config.yaml
train_examples: 194171
hidden_act: "gelu"
avg_pool_shortcut: false
label_smoothing: 0.2
init: "kaiming_normal"
weight_decay: 0.09
Rows from block 6 of a small image classifier, named by matrix and row number. Rows with one number belong to one channel. Each number is 500 + 40 x the weight over its row's rms, rounded and kept within 0 to 999. All counts start at 0. Numbers have three digits each. After the name is the row's rms in percent of the matrix's.
After each channel's rows are labels from the 100 images, of 14848, where the channel reaches its highest value: "responds to" is what is common among them. Only what is clearly more common there than usual is listed. The data: microscope photos of single blood and bone marrow cells. In brackets: how many of the 100.
# convs0: first 3x3 conv (model.blocks.6.convs.0.weight, 144x144x3x3, each kernel summed), inputs 0-143
# convs1: second 3x3 conv (model.blocks.6.convs.1.weight, 144x144x3x3, transposed, each kernel summed), outputs 0-143

convs0.58 115:521422505444502516483430510476567378446490506496537497407493495486493464448524499507474554495501530515504462509536442480477444499486371514534495510371515514505529565569488539502499494583506493463549545525478472503498529504496502496401489509486464409518516545477499483542412527451492474551529443445467560519504486502426497506507475514510533476463491522493519482521468361508485496504528490512473535492438503502525437493498498532496443
convs1.58 105:589601524488497477443518469526451535525453385455511554520564463548542483557493542476454481423501363497533462484530435483507510507509519465513532519486368482469541512490509482505498488487495513549504457499520497558473501482522598521500515483379527549462506466534562537483504520545493516511501529509521502486523471584508510479530527499506480545508502494534613524499504515500478492521456452483515528496485416559523436523527505517505541
responds to: cell type: artefact (47)

convs0.76 086:529483488488421502540509486536510501428462490552498452461478496568505403437509457500478494494589535485475494509498468489529509527510353529395536510548382468536527523475407522536467528491455492489519460450499519448489515495476498427488474511491471460495456479500527446523453490518505566486491480526474511517467580479384523444443503493433515465531496463518480454477517481486423468488507437531490425478494478485512539514522519483507426
convs1.76 080:508508489505506525432510505488480464539510507569547508477482473471571502510467478461541393455508457552480525524399495437500536449474503447523513492481613496430369508499496513488544515506479500549474471530444536531532635461535485484485508545467449514514472503468494486477551543545479541586521442489551516477550490454500525503444469545479490422549510423493515493466478507407497516483531487473517458524469573491572490468481531484498505
responds to: cell type: lymphocyte (39)

convs0.57 095:482468507484344530531530546523523508527513528475484501473496530469359543508495519487526492509520496526539530503504577503486536489493523483453456543512510490496502530474491557477454285528517536495476558506521540446544552559476526460539477520496532530503507528501492533481500474409471513513507502478484456364530496496516521508480526482510513508491513514546427533520502511502489512401535485558527509443476526493507477447491507521491519
convs1.57 108:366495507499508505507447491501516505500539528530406472497467516537491505501493508502469502499494495557501495498473486497555489494513500508476468508375473475480500508514448447496507532494511492481472586497504462462505527453498518504512497497484500492505464438482440490476502530505488457489475497506417499647375500488369489487496474503465549491488481525519527433333482502423501478393519473488458501442490503438499510512501494495507515
responds to: cell type: eosinophil (48); smear: peripheral blood (38)

convs0.106 114:503498505504482487504518525457506493449484496510334465498482483397490444465539519488468454467506496557497484491480530533517447503512509513509474553473488433492459504484497491470402483516519476496516461557563490515509488473476467439523477506485487502470495483477510508499502503517520477318537527426536510461442500503431480467519499467313512449476506528463466446559523447475491508557506481548493455478528489517491527479498503541526520
convs1.106 091:517518490504489496496504468423502536513507537483489607496499501524574504511513534487509494490504491512522487556489482475497512433519494504493464643507470519543513470398510478492512491440482560382496540487505512548512481500523493407520496470505497393494478487476512501484439499500510423495491507468468564510484462531493501519492459580496335492505441514556472397448518552514498444460457510487536507491462505504490427536570524478507463
responds to: smear: peripheral blood (49); cell type: lymphocyte (35); cell type: myeloblast (29)

convs0.32 090:511501540478509536508451470496523531387462416486505511422472515490521523503390477487485494494517484562508464452519501500453491453505494466589524504444517523532492515481465627663510495490450486567507656514508441471474523507464500474480478503497501492500435483473553473476442503465447463511544498508482551510514502452497414450517498537489499507518493506487481531501446410488469499508484506546496522496480550441494484526522533496549485
convs1.32 123:507493546456503495504499441506490539613476490499476443562527521485504478492587541420474504574498491495510468500502456518515495488502505488508537437479476508469504511500481487495500477505588456508476511407472501501520455510495511494554520474509495535386500527519559506481493525496489517472507511540485526543531460495400471481500542496465508588486525485614673500485483460498481401496455380510503524502501497503525419522487496490569506
responds to: cell type: promyelocyte (71)

convs0.12 092:471447422540498485578559444518480490501482514494501446527510468546470517513499465521471522435502578478410521510460470497462512418490533519468504527502422546509487499484550516538491530519476468532475513501464519576551506513494527551475475555541423527531474557519496483534456454512533492496488595482489493503484486569457504480502534411520486496550554488498492489452584508537560362538521499474402518510420549498495519489460393457501471
convs1.12 088:448431507499494489473491504499468488487535523532485485416382503496482461526457473501528486439506486528493485504499574540604564541491493417510472503520532468459495477511475492568532502471524473497522524472515495468510502494500458460515466496518490487398502461498529499572588492492512560501504416472522507508451516460520501415494520483495582479468486479495482480521379438507487597526514534559508447433650543523485550491502506499460523
responds to: cell type: blast (46)

convs0.141 077:531496509405521482444497421446476478486501492500391411466478518439484504502508507537512446542529466525530536516532486460539412524499463451482516413389490455484491473503488495520523458505482413503471534535497529422453524413466546471488551492481468485481508489505482461564501508470527473519559494533465504461493511449454516484486478548486485510504482469510537483554557419514489503447483418526371526503482412429470466498539499529503462
convs1.141 096:521473408499502549412509520437487481478497535543490470482566508390568484463497493432511418391501509489498498488482507502493525484516503538507610442470506499469414500503495521529490521540556543503477469550512530598503543507499505501522505596508433522457518515567506496498468499539483520533512501425549516488513374479525547503391468445530515512557586473521477486498506479485483498491488512428496565489504524456527491451521529509505497
responds to: cell type: segmented neutrophil (67)

convs0.65 105:511524450496489577472512543597471505470512444511472459496513503536553472525498498505509532525508483503514484515532392572520509514548474503468500538513520542529629455471543504516471484524523477539501475513504496562528463518447487552456479514520512481487497547501418499489564555481560496660485520468466457476504563541465539503526537484520571485578456517461616508524510518533470453471477496506393509532475497524464472472550449478440493
convs1.65 116:493532451479515491368502444464461509464504448508506474500477472501497465534500496424456509494474475477411518512502495503535480501492500494446534445487447402612509470505492508505489575526540486506505538517509498408549398560493563561405539501516493543493548436504509520489520494514500523466477496535499442503491484499483473475491521532497520520476508528382507509549464484431502469510433497518468460475486336499515491497554446482491501
responds to: cell type: eosinophil (39)

convs0.18 114:568480413504502514494491506606487449505462512503506503503559492482514489507521502475494468468493490472498562550523498470461487500487500462505488452398488505482457518528474476508507477439534526460484571521489530380658526476513503468481476486498450454480503481496489507523495478493504501510572466409445478515485490505466518365478524499533366563495566498522487454503561565499528525540509468480395490498453545500510519511510517463483478
convs1.18 102:409436410501496480502496555471477372505505436482493497423477501496499500503505501476518481481505486505433498478493526549491540547475505496500488440556500505485510470489502500487499508501506529491514553488506480489479504507484333373565520513528486410502495500498506474514525368497502452472511482495562531503510498480513481453422490483499522401452482504508479500498426522555509637536517560499497478490551530502511562502493500498499509
responds to: cell type: blast (40)

convs0.50 115:611504418471521480544530501474590529453504485500551530485474500466537431517502578518442509506507523482441506521370509475517459490429494529525528520483521514513440516481492486507477512529504517517478499507411476486413545513449541477527502446465471500534581481505467472560495476534504499470485499555507432552483496540473498474448521517492516438498369491410474470494580515542462509519494510489493511382477526519533499533462526533554560
convs1.50 087:528498504521482494498452476436551425474474473487517487513479517545521421535463524502524529447498511510475502500532469511506516362539481425511519464502491519459486467435515486502473516483534498539543504559570479472429429495585488494474422497436500507498417473517530486489513494447554620539620503470556536460516444491552490517464458499480494462521549504501489487514501444579496565505478523463495488513510483563449585455408458509520494
responds to: cell type: blast (39)

convs0.28 086:562431513498463469541498496521571536499525470499495553481427490557451503519511433514466572543496579522513493512567498504541505502376451517503507477495472516507484504507447513516469475514483493505483496462525440512577522505485472499463463485539518414517473562480470402446474513498512547510518455493530488537499470489327492517478473442499492463480519503532498534505521525513507404563488495483419509418442500506455434459511549478500584
convs1.28 080:532508474571527492485550475492489488483459498473556489521376486471481460486446455480466531462421432530469477465444488512512503417456378519540500485510463441483510417457457486526457534505491500466503468497532501471499473456518521540415477407490469415553517513546502542490493486490441462491511503515470510492506413540562507486469453422498506418410477516506495528520486487518401543491571543476494430545497528551470484517498472461485496
responds to: cell type: promyelocyte (50)

convs0.112 089:493499473458519450499524639565417479564490437484433425477528500459507469546480562506517537496500534494492505509490528470470526552496504467518424487476508425540457421490514510510425519472509510410469476417506470440474471504511443489479505455489495498483504470492514483487565522464513440446499480439452499345520491486451498459548531425463520501495433448488500502506481436465510484559495497507509466463446562489511499545530497461530436
convs1.112 108:483505499485505506460491518495347531490541515478512507503512518528502583538552608549446495603495508489471476554520472505446456517489529484485524498530450525519544512415508535490552492460501477509481466409424476526522513499515531505533590498499489510419522507512529481507608407514497494459476500529477489502522517488483478489491514520504526499548498499476545513511491528485552514477516464492512512484533505459535486610530524582646577
responds to: cell type: band neutrophil (34)

convs0.108 105:481502504517501462488484471514491499508492450501487496461432492478472452513456529453368518482505505515497411508461531454484413525459514487535479483463571475495524491448484459489481500509500437529439423507468447498475457475517531496543494445520494509481514484515584501470510453481535513430510522481542500496460520537496502482605422522358501365466452495368521488478513495504558521517456482513549496499520491514482567470502492432478542
convs1.108 101:514502491497468441494469494460498449516500531458496653507485492551496486487499496501501569515412492512502503544506510430502505417508496475500478523490510452562498499497488506541492526351472477459574510440487508566520502531507490519523488498488437469494503491399502464491493493504431490399467502499487496482500498551516632520500491508557328453509497496522495479493523587496449480501483513499509532491526474522467484520548505486497457
responds to: cell type: plasma cell (40)

convs0.47 118:518497523445496492490504499467493465501481424498469511422431491475460486519478555498432444495579475496503444508488596510535455518493525495478494499434507360463507481493480455425485514511539483554407386559481445584496500521509512475507503467471469483503487488501515506499504481504492484399506542506540474494465475533486513437526461502439510479509491500447489495485474401464498497458496517486538488501500423489486529498544668478457526
convs1.47 113:501553499570504366536460546479513492444478499484490552484504494505517499491416473502509545504414535496491500497505491494483494500498493492491491530534495398505500498488428507578502507292497508444499505471505499495484492505496500389505502500490471356496514492467460480500502483491498395497470514512486494475515498568498517496499463498521368497499520497500504429483509518507480499494528510505493500467501503503499511509541567469460415
responds to: cell type: blast (31)

convs0.22 077:509515498439462518507533495505435513510542393494518439467480493508470434575455498439495490548513493518468455595571497518509483470465470496452484477507414480500616452492506499483480420455480428455529441454536500492559540467455544505494477519511509479436456538458484450494500550496546481616490465470448472511479519487441544488508516491550540512489481491514492540436554541556484498518489478498438464512470503471526495478481470418373468
convs1.22 102:440608366490515503510465500438383500455483507495468444525488524485508505484424459488497421474493530500496521512497502505526510497571479442462532450441475415494501454558493441504463510487570507476513500503511507498505504466501513503434460599498516597334554475509507491510510503504522497485506502486477495517497447490476482458481515494501518526539572475499503443513446362468476488485477514507472510448492448498510504475519497512497469
responds to: cell type: erythroblast (55)

convs0.71 073:528506479447466497477515522529477535481489519408435453507513503519444529468442507497458502480564507411488448508431530437472472507495508504482486458486514478562538404399389483457487510433487620516530406469516477489467518450505467552525440495448450447425489500506501437544512478506523434473487506511503448492520432469555518457486493447470497486513484465509500476481474484447499478427555489476524520497495525409521488433481496455436479
convs1.71 096:424564499490499505511484521443500481496538497508464478481501553528506533480514494514474521536478500536468487514433484495514404516558493507458470497497491511450536498485412497500578506414529553521502514474529472494510522440482489490518519526538494486507493415513439484445549467506529501482470501479388517547476537532358500484562485469509542517509493484460500470426456505470509482327541466420469542443489478377491498504491500532522499
responds to: cell type: band neutrophil (31)

convs0.131 120:492429510454495467514464543491511465498517366512504497452508539506510491471517505488505530483480498515430537494426527467503519538503444517604498477461496570537416504512492514588498511505489514498512506505528467522514505525485447420480467487337464485480487515449458430491507509462489519492496448428505557493469499486468528505500492504455505509486385445504504447479469514472409522491524480513434459494464593500521418507511517466543411
convs1.131 103:512515585554497475506495497551465592505463318430473528514529487399499475516490555488460497473495487507506504504546498505538539521496507502509513496502532510457534502558500492495514498419566348508453500514518498497485452480533504477505533444393488500471489516507566514487491510510489513515472546553503494497514501526506490484501571512498499503495558480510559562524469499504518511542497501605500471524529499485546509654552477497489496
responds to: cell type: artefact (28)

convs0.127 079:422521496528493494526506492492470524482529523548517466438478487480493453492501480495493520425492452499434516478459535504480469512495516465395502441469435501504484435539436578599491400489503486472470546486492567462461505463479408467599405509497520448520499484489477489429479491438471395490450498587506491512498470487483510509479499497489497527524485498532447495459503394494445505454507455490525478489538635484479463513481484450501501
convs1.127 094:478498470474512476546484475498484542502473529459450474499519545475537495509520538394491504498518499527493468519446442504483481508626528454518471446450408490471514503518430485490528507489536507521484469467492495487486507495521544492546545499472489512457498519452492493477513502483536471479523592526462554608512488482412481541385495419363527563548492401541529448504454472476506467440481458471492488500487534420513441538502458533533540
responds to: cell type: erythroblast (68)

convs0.94 105:501513528486525485440481552521489508512479426518498462438520498502486351507458515377412638495507496499517449454471519500483499547510526523542469489489506447512571494484462515538475512482503476498492455474484492500492494471504489480507475421551468509491521530519543472519528470468540519489495480480501515505459534533513489481623478510508499326482452499532568484451506478499586505502455453487534495521530560501535515439498497460448531
convs1.94 094:545489463461471484461478492408497504502516503468482573518486503569498503517521531494493584515450471539476452502508515359507546487502502474497436540498487482606537487487480468513459509463517498486647498397495482537544506544507518511514493513509481494498490497404533480520503510530463514452492493524496499452494501522515619510489509504519400468512477518523480475522516526435486453503387516495533527471525372532498435527546496497478497
responds to: cell type: artefact (43)

convs0.34 101:500493507489415521520556551512502527498486527503446426429511506465506525501512533469502485525517501529520522515501504547512501555494523439500481525505543479497515555498514542468489360512499506485491620536509540315526516525482515507512456488501561554500469528499500511499534492420442508526500513504494481329534477441560503489430584466492495545513465569529494518503535508486486496450509461546476518465535505487531502476508518533547510
convs1.34 105:440496502498481503491461461481498498506600501509494496517498510495500505498518523483424488490506501505539502514503503495506380487495493533466396498358493499502506509527504387476503503501504485484372513502501482474493510491506504497497491485496506518501475406390474502477506533512489506422490487500484483580368499431498491521409433532486547476505488494522608509450490497400582513467489428464500497509477499456466508503469508514512514
responds to: smear: peripheral blood (54); cell type: eosinophil (36)

convs0.3 101:502503498504494479501481439494463506504485424490486507445412491431502466504458533445444465468549467520512354520464531481517383499485523451513439482467603497473496494442482447489498527506525444533428421537428431496439489494592514517496478433482496502487501488500544502442503478502536514424501560489546450478467486522498489485532399507379492482502439504440492528451519496488522503500449488495502486493503443481480546493509504488455532
convs1.3 104:497500493501478338514471497435504425502471563457503609509497492524500495500502493500513510502351497514506507529498502461496507431499498494488469501494498420515493506499499500564496518357448488449516491434507503566493506494511471474513480581496430432497519487447498466491496495486446419449487505482483502491501501537504575500501458497583365495520509484524506462493525567503456490471491503500501519495502475515498487507529580498474425
responds to: cell type: lymphocyte (74); smear: peripheral blood (37)

convs0.133 091:509490515461530510493440547464528504494447482517390460461525517502493462500521514476466445471494494448506444505502504482514462496482448488561513505452507396393506503477478504476463514559498489569513523497493539440450478516472514511534459510502473457487485518551486458535478494382511389533524477505458536524525417503445535542522489460511539464513487449487557483490498479517541525403462471485551549390485489512586534429398559516523499
convs1.133 096:565507478487521452400510520455509491405481487435481520485618463554533545561477488448526518531498496496485528496508523429379510535550512452473524538496467441534506540523462488526463446566497491504617441527483545501457468525534554499466526524498503499500489519505507497537454490489511507399523545529519520472546509546507573556544524517515512548498513525499566545592479417493484478503472496491550567440493394480512497506519489488507479
responds to: cell type: plasma cell (29)

convs0.117 117:449490454490519437492511356519439475503355532497483503489503485478520474476522494510509472432503522475501475502471480505507544494526491511458598480490433510475452525496492501520495521513517505491435545509404544476536486441464509463494479476516470511511521514482480449530433451541519511510499570456435430512492516532464493438494525431516435495519535508494408411489523499456484491493436557515439496507361454528512512571461476490513510
convs1.117 090:511469516485381489498478546500515506491525511597491464501486511501481384461505479500545498484481482465612470506451603507518544569488504480509496504503531492501484469519497516550461489506515539497441505489534487519465498517503445503511481501606554475463492533512498530510497495499492568544544369466614517448471527495521504503529546505496485544476500532504509484453432415506478499506533517567478481512608553479501499408402517481493523
responds to: cell type: blast (31)

convs0.75 087:521493476516500416464526519511491492503510424519463474489515508458504476524487524451503512511528510518620544476437573478476490507480504473505486382459510518485520528571496496533544515604468443494473527465452610468534566488492546495422521507488415499508471592517490545484520507455531414527452446500499489503470450497422525482437512580508490415525458503478508422520469509510518478456530530460485491499479581445454487530529510485565472
convs1.75 118:550491460541493550519482497512444509438505465487477442460527498375510496496486504550499498347506510497497514494559515599483501524500496554450559438542486370487515482505489483491508474480558510465488497537505537497475501509495586543519511470426510522463514510557498484479375503473499526486493546527522482507451455502520536487495468432492590466531562535501531513533499498498560576510481499469504540504503503505370528545498521524499535
responds to: cell type: artefact (34)

convs0.45 091:509477505475325568508494498525513496478528479475484481469514542507394577470484497517523487544511495499452503491500523534465541535533529536339428536493530497491495483485474600474518424484534579498482575496496453476498533459486518509494534510496506531496508483490478491543531501329492512485490514511464483466603518476505545501523531498478535514497500508474455525502498491494500484445523482514454506597540503490503453448525490494507486
convs1.45 111:437480504482488499510356488517503504496495546528460481506473487513474480457506510529449513510499501564499497503479484497509504506491499524498396505461458493513501510460402414496524555467520513498497562502490406469531461419475525493490510490500499481509486466466456507451499479445496498492485497555421501581392505498454497469521486499466550516478495537500510441419497503483542503441494423485333507498498495351507514544508475494505518
responds to: cell type: eosinophil (33)

convs0.123 076:451487562472528489467563501484433472487536519525514361462462544492474483514474464528458444497513466517531527499441548510493473470489468446433495450471420421526477472481505484582416469405510437498485490527489503446454507464487482533499462511568392501474524486485517423488485548529574513476497506487468489539482491509358462453485520501525487490520448526539485458492570456485485539520523465534534500437453467517526482520493531492467431
convs1.123 081:492462489452515505425497486499487510555509582618516485484516496507559493456534488474481472438462460490527488516451467530501440490542501459527518466442516513466386487598550521513501508550484504557492484497527547627470579508519461510512490564545524514411537522504510530497511524542449523564482457445502539495522440454491502509461517494494481491526522361526479517494498463421416482505515477482486472507486532506514482472486497611545503
responds to: cell type: lymphocyte (47)

convs0.74 121:523475537510516486526524493508462529529523524523538479508500414476501417496505503331477524563477490537499502462474454507363515500479465544517486413491467451484467518537522516528469507404509505477516480484525502466480516505464492566417531494526495392484540509453467515505497490488497444486442445507428508522486465530494337471507486467502450501420497513581515478469499494481581492507500490504498497463497538500498450504475501458534503
convs1.74 115:499480448476478494500494455468492394531504508462458531527498493589563548536539512419498540492443470493477346500509492531544459500502499486519487462457459480434495404487504459495464491501449499484524419418492497537499494492671471536497503513503517580466501485506518504455506543519480463474582484473612520526502464506516486557499496496507509514498456492494538548500517543489495529490458471464528483533496484501469423480501515592532505
responds to: cell type: myelocyte (37)

convs0.17 116:589491511442390513478441528508444452506491490485463483522524498507425442470496503517476475510519385495501439482494571525500500554509514519400423506545440490488505486490484485464511378498532510516472469457482512497474500474528492478485513420510480444492491465516441451551542502479502448476511477507493460380545540508474504511507504507516540518504477511494511507492425495522426516330494454495572506483492470520559480470528499487464504
convs1.17 103:496578494609400488522441495508503515493519534544519501477287473566560471518495501539491529507424474523483490505508467536497506575503513497471405571501535494572511506495486456527499530420507529480505583495515446495528434513494512457512495470505489497504464436451472484491576442531494490579491488512496446464428500595557530508575514505504508516494501522469469499519503538537496475497497480532478496479536503518507516495529454480494503
responds to: cell type: eosinophil (67)

convs0.5 116:488523499531502512580487534480528455441498436498555465511499490520527538510357502519510352489510520521500497581492487476486488510458488500497507532556521524484528507468512479414497496499497493496513347488437512522462547474523517556564513561481498498360515503514664504492499492492556483498508498493496564508501464502518456513508495516498487460496534502515504535469558508594536488532458550521458517499485494520486518497528486471490500
convs1.5 110:498512498508504492525417497470494508488509502472536554523534486443492548475476446516500514465480517507395476479535496545578503494478511395464500483494537480503486515470509501512559500503459476470534504502503514493495507422500505506452490501331502503500521510446520512471453498399416491508467450505493483502497471482502503586415539524478523458404489456386411505517440521498336488509484500485467494490515498501491489508493500493501433
responds to: cell type: blast (38)

convs0.21 101:470512456495461481588485513489431495406501610451472507548494473491495494515521421501555453468447477528524518524492533502453547469521485512519515503515406552503458504403536505485491489501504594554541494464562501562464499485500481499508475600509525544523493490493471489521479456488490466500511493466478512512526509507459504527610492466516632509499534461508459468451480386495479442403500526500527443469483512497519496428434506453511529
convs1.21 108:499540467495503305493483430508498493435401500487497510452509470555509403527433494567481460463481499509520499500498494507493502501608539406506492500500512428532495518495412474517453558508488508443553510574512502486487487502641501514490481519479504502483457483478498493500501494475548497492502598488491518485511505561514483506528494505472500537496513509501493465527552484503477528523442505542468497479511414504508522525519467503393435
responds to: cell type: plasma cell (41); cell type: erythroblast (32)

convs0.124 102:602499517435515492502509542506518465471519514490413508492529502497445521486470494477510471489597389485477441497489520491497479490496521531466442512519510502492496389448396549445507500486515583522511460472505473493451511497518452474481516477479511509506528471488487472514541555521496483370513491501478511505549531492506520487500500522400503497565422477473418511453452564400425537401507523483579486529482449446516457483511503525499490
convs1.124 106:494519513607481490511511492509509524419509499525492503500469506519495492429451501554496508476488492524539509541538468416506503545529529489439489545482549495535556485482467507555509509503494486507512512511501421505480485425504486462570468520494395352524478434518498441473522502506524366472454489492526503495475530548503498440525516497556507497501580492508497500497504513488540491448533473537326501504563501494510576529496514421458506
responds to: cell type: segmented neutrophil (70)

convs0.30 079:426509519462540483519538478425447491490465480487528460483520428434452515430512438508454478475505513521502485495503480417502448501438513420485489517432502504534487492506474500464460485519518470473483508546505512435508505542442467577498517433485491493519402549432467442557485500491537447517496511487500427501544408440521515449493501374502488503521479505507484503433532481454435469449482505526515484505492475395546480562443458406449469
convs1.30 090:489506516513486516473509452355508493498584509529494508404542475479511509462561531466499485462542494496541497474469513470496425484503502532437473541511490535394492500484496473494546501540546543527439471517577455516441562497491466500502515497520513506495482516507487439485650600512473511493488489457531497514500544510427493499499487460503513502535504470567520475453531477466504520421490504501442533495488485498482509503384561572616515
responds to: cell type: band neutrophil (55)

convs0.15 093:554503433489352516537500487503505559499547509514514490429478481497528536463489446503530537538503482498517490482506511526516485545498518531485553459513458438530494500473509535502434430493516586477480478505571512498464473508409495489469457476518599444511492525505506513510514450549502522503456558459532537493511443483450502506441464343500498462497534498610463368506484460504561487508553539461514484481518536503428494458488500490497505
convs1.15 094:507542436516470491548478414472520493438477513443402499575474490524526489507502441476503545495441494523496469500549454494510458494605500479489460498505486437515595368492386461521419562455499543445499480507508512455485451495537505529501410446494503478502500471494512530446461492500499440508559564512478498500431483559433498521513501454461497546506507537483511526505476487534470546489473495493490449468436476499393466516521460509490437
responds to: cell type: promyelocyte (37); cell type: plasma cell (28)

convs0.68 088:497504419453465495514536502582499497455515443545457464491512496522535469431424487478495533531579492495503534472491504506512495516539529486436467534473474464487577458484472557470518533491432439487573501462501530542497508479519460476499462532532353516491414530480518485546547481472557519503527522478503490506506508502507607478490500515466518474536518464494545438568436482491392462468493423432454510529502479429513469426547510508404495
convs1.68 072:520469422422481516412496516438425494480523479482501504518499495513507526583516459500501573482526439472428474578387529482428539492497489528487513477502480507470437462511495504494518466513430495549497487462463537486635495504488515531483576525475489520432530517494544509456500442532474527506513386507520423541502474481522628504457484467478493470492475491432458527521518505496515491550460496480505514486509511461547391499494543505504555
responds to: cell type: eosinophil (57)

convs0.4 103:478502519496460495483529456486490489506489547500479507427431514454370466489506589496466485500585504543534501438441612489503474527507591475469488510461522475502514518504443519451500487503554486539450526510468495483509489459545522456513523432489486501551498516464508505514498506470478470388497546486521463435503512509500518516458501546359490389484470558453485509534515471377511560465493513512483455532532501506480507537521513419507534
convs1.4 121:483498499499461498502452494419498503502500513496496520446502500500509490506504508509474515492506497500500500510519489271484446503533498502382369561522487495498503498497445495521512501418495489474503504496496410520480502510507496470535501518466518416497503457450476426483491494482507406374382502514471479502473510523490583492504494493522497472525504488498501489488516577494546477427479481496463517400505481512498498531512511496515502
responds to: smear: peripheral blood (76); cell type: eosinophil (45)

convs0.41 106:522476506516320555493493484506503492481507502494501522385487514514402557447512573488539432508586512517496513457498580545516493518485544475454474570511516486507499493459499529486477417512522550513493580524524486506524523498527493502510503502490503477537453515502496491527469497437420449508488537478503459305500504492482526511483532497501541525504572559502478509498523504505464512438519441524425536486530501517488448491505521480500504
convs1.41 112:473500523507473503503398508483514505490528525522484498495466515502503504432499497492446526493482498501501504481497469497507449494491482503377424499462494468493502497475417455502509534474495497497502649499504418503507495483490505500511471491503498482508512363433347479428500492469478478495419495514438478541422487500485518502512466502498518489498499503485504496365499504493514491377497443448378503445492476503493513502494493492509496
responds to: smear: peripheral blood (78); cell type: eosinophil (76)

convs0.91 116:486539421465502444543506548669426501563515471519461509486457491490565472518458487556495506514461485470518500570446473519508509522491428498497500513484473442571507503521524463536500506455507483475508433407516518478502428490487473542475504510563511538467592470472438506512564526493549493512490453499482369498514520502486439450543547496475513505482473497525571457482452546492450499428425473479510533487510445501516505479569543512445509
convs1.91 110:524576470458481520422502454493481431489542488412516529513497487463569500504558542454508507551511499510474496508514443504538510562481445506504490530487480530538541497585545546418481496536507458403543503498473484514486469556504502524438506517526507575490483425481485529432512513500441511449485392504496498457480516469508489499511528553488499537514459502514495562521509523461505444576440476488523489519421384579572380464497538511504464
responds to: cell type: eosinophil (32)

convs0.129 116:550502521436497491500519476417507505507489505492502515430487517493465480514484528493439499505549495508370533497450526547567520475481532515448570466478481479453446384525487480438540508480544542525441460524530501569467512512491539479479514451486492462520572509514503514518567518497436411493503534497513436520502467633478497504489499531510553522503476498510501488447501387511508486373493493412526471488483495503478470512556577487453537
convs1.129 123:524606510600509432573489536519500507469424478454496523478503499498514456490433490541498550506507507503415488489503422502474499531495519490445475540609474473488564501449488518554511495458508521472496500488506501477426428533489503465488516472470509336515514477533433490500497456465525480509511549525481482453505499651522498473502491447492514498403503533450512484497501511547500516505555493542443428471554515515495573508507498465492488
responds to: cell type: artefact (70)

convs0.55 101:505499519487504527502501493505518466500482511511523491456453499482468432487496551439407505497601523503525499464490569490472370523486506540517506482403569430504542507481480478435476517491543447489429460565456462480497440475523500482541487443512471493489497496502538499487495459496506542447490544470536443486496526502485501470559419533411457342502475508409484515514506396456495524465498507424529515522494441484477524466514494449470496
convs1.55 102:502489492480501412488448501412507504488502529502491520490514522522499474503505488502483535500432489497509498567520509343497498414528494464468463522505505458529494491483480514594501525405495498475535498500497497509485502520516475470556486554502388448490516485379497416462473489517432454396450499492471510489505502516492674512501481493525398462525497478507499469490520532489497491442501509500506569460536498506503466514542560499497494
responds to: cell type: lymphocyte (88); smear: peripheral blood (46)

convs0.111 109:573501538499487564515455514511474512633554512466490450508486498500476491489494426296496526513487496542569526520475492503469525538439453499546487462516501501559523512494500487501496465498489561486482481519533480414537527506468470515431543448504523471496490521511490490483433516427486489527464468513368494549482418497512490499478470484524482530445495501535544476470453517498507452505570451552464490490505583498482419475492453492492501
convs1.111 100:507504469487477464523480456466486425525390499488456513556438501494460493494497487514425503494345500516493423515516492497503409494495401487500500496389470491503493499566483449507450517441494537483503423494477516556489562469543487502490470516514468513448560468494505475453452576538397454478541479497523498518501399524498463500512457502503498523443512498497544491449520496434456497465497488498509486479487480489430489498510539487496376
responds to: cell type: lymphocyte (34)

convs0.119 131:462476479495515488555501438499457531426529496497507489492506531487551539483487493523525485508526538500473520498500476500489495478521509529483495557477485503495477498476508512449537507458497518502490524521481501832476533523480516517479474493503490549491504495492472484501524493487503499491499546492472485514493459525513483492526494492496469456486506494469462479481522505494500494567479613420491548508359485504503534490442514522505501
convs1.119 114:514500537519504371482467639505451520468454512521507496453496495388437439537446413501511501469453518517465506463529467500500503552497518470503546494531503417534466484494494501571499467517457467476530521500498503462532448492496505502498494493500524503471530500501536484513565483474502549522501504483501406446519500502543499505499497493477509494488523506385463532545380495541425534544510484543475413472575505493534568489577443479426480
responds to: cell type: artefact (45); cell type: blast (26)

convs0.33 103:470487502483305486503487489525464484489497519445495552506477503505478527506485505545494380511470402525548456460478570543491573495462508471489363559553508477499536476455493562499481343471495484489443496443523477502495498493557476434517507485503533507534471514486476512469504489418509525500512484510494491451594546515480497511506490531499521532495479499572493511550472459503491525467510484585532469483502523511480486469488504491476505
convs1.33 108:473496509511394506496415470499507510493500594493494485494317463575500466519510508553472498498453438503508461496507452499513496483500547418504463534471449499506525500505456467533499572492497506488491517501511403459508503501510505530503495480465510499509497366490478482478503489534499489514511537537474501562291500550442474498533480512467497513483499498509509459460492502504496467458450496496460498439530480510452492523483439505512516
responds to: cell type: promyelocyte (58); cell type: plasma cell (27)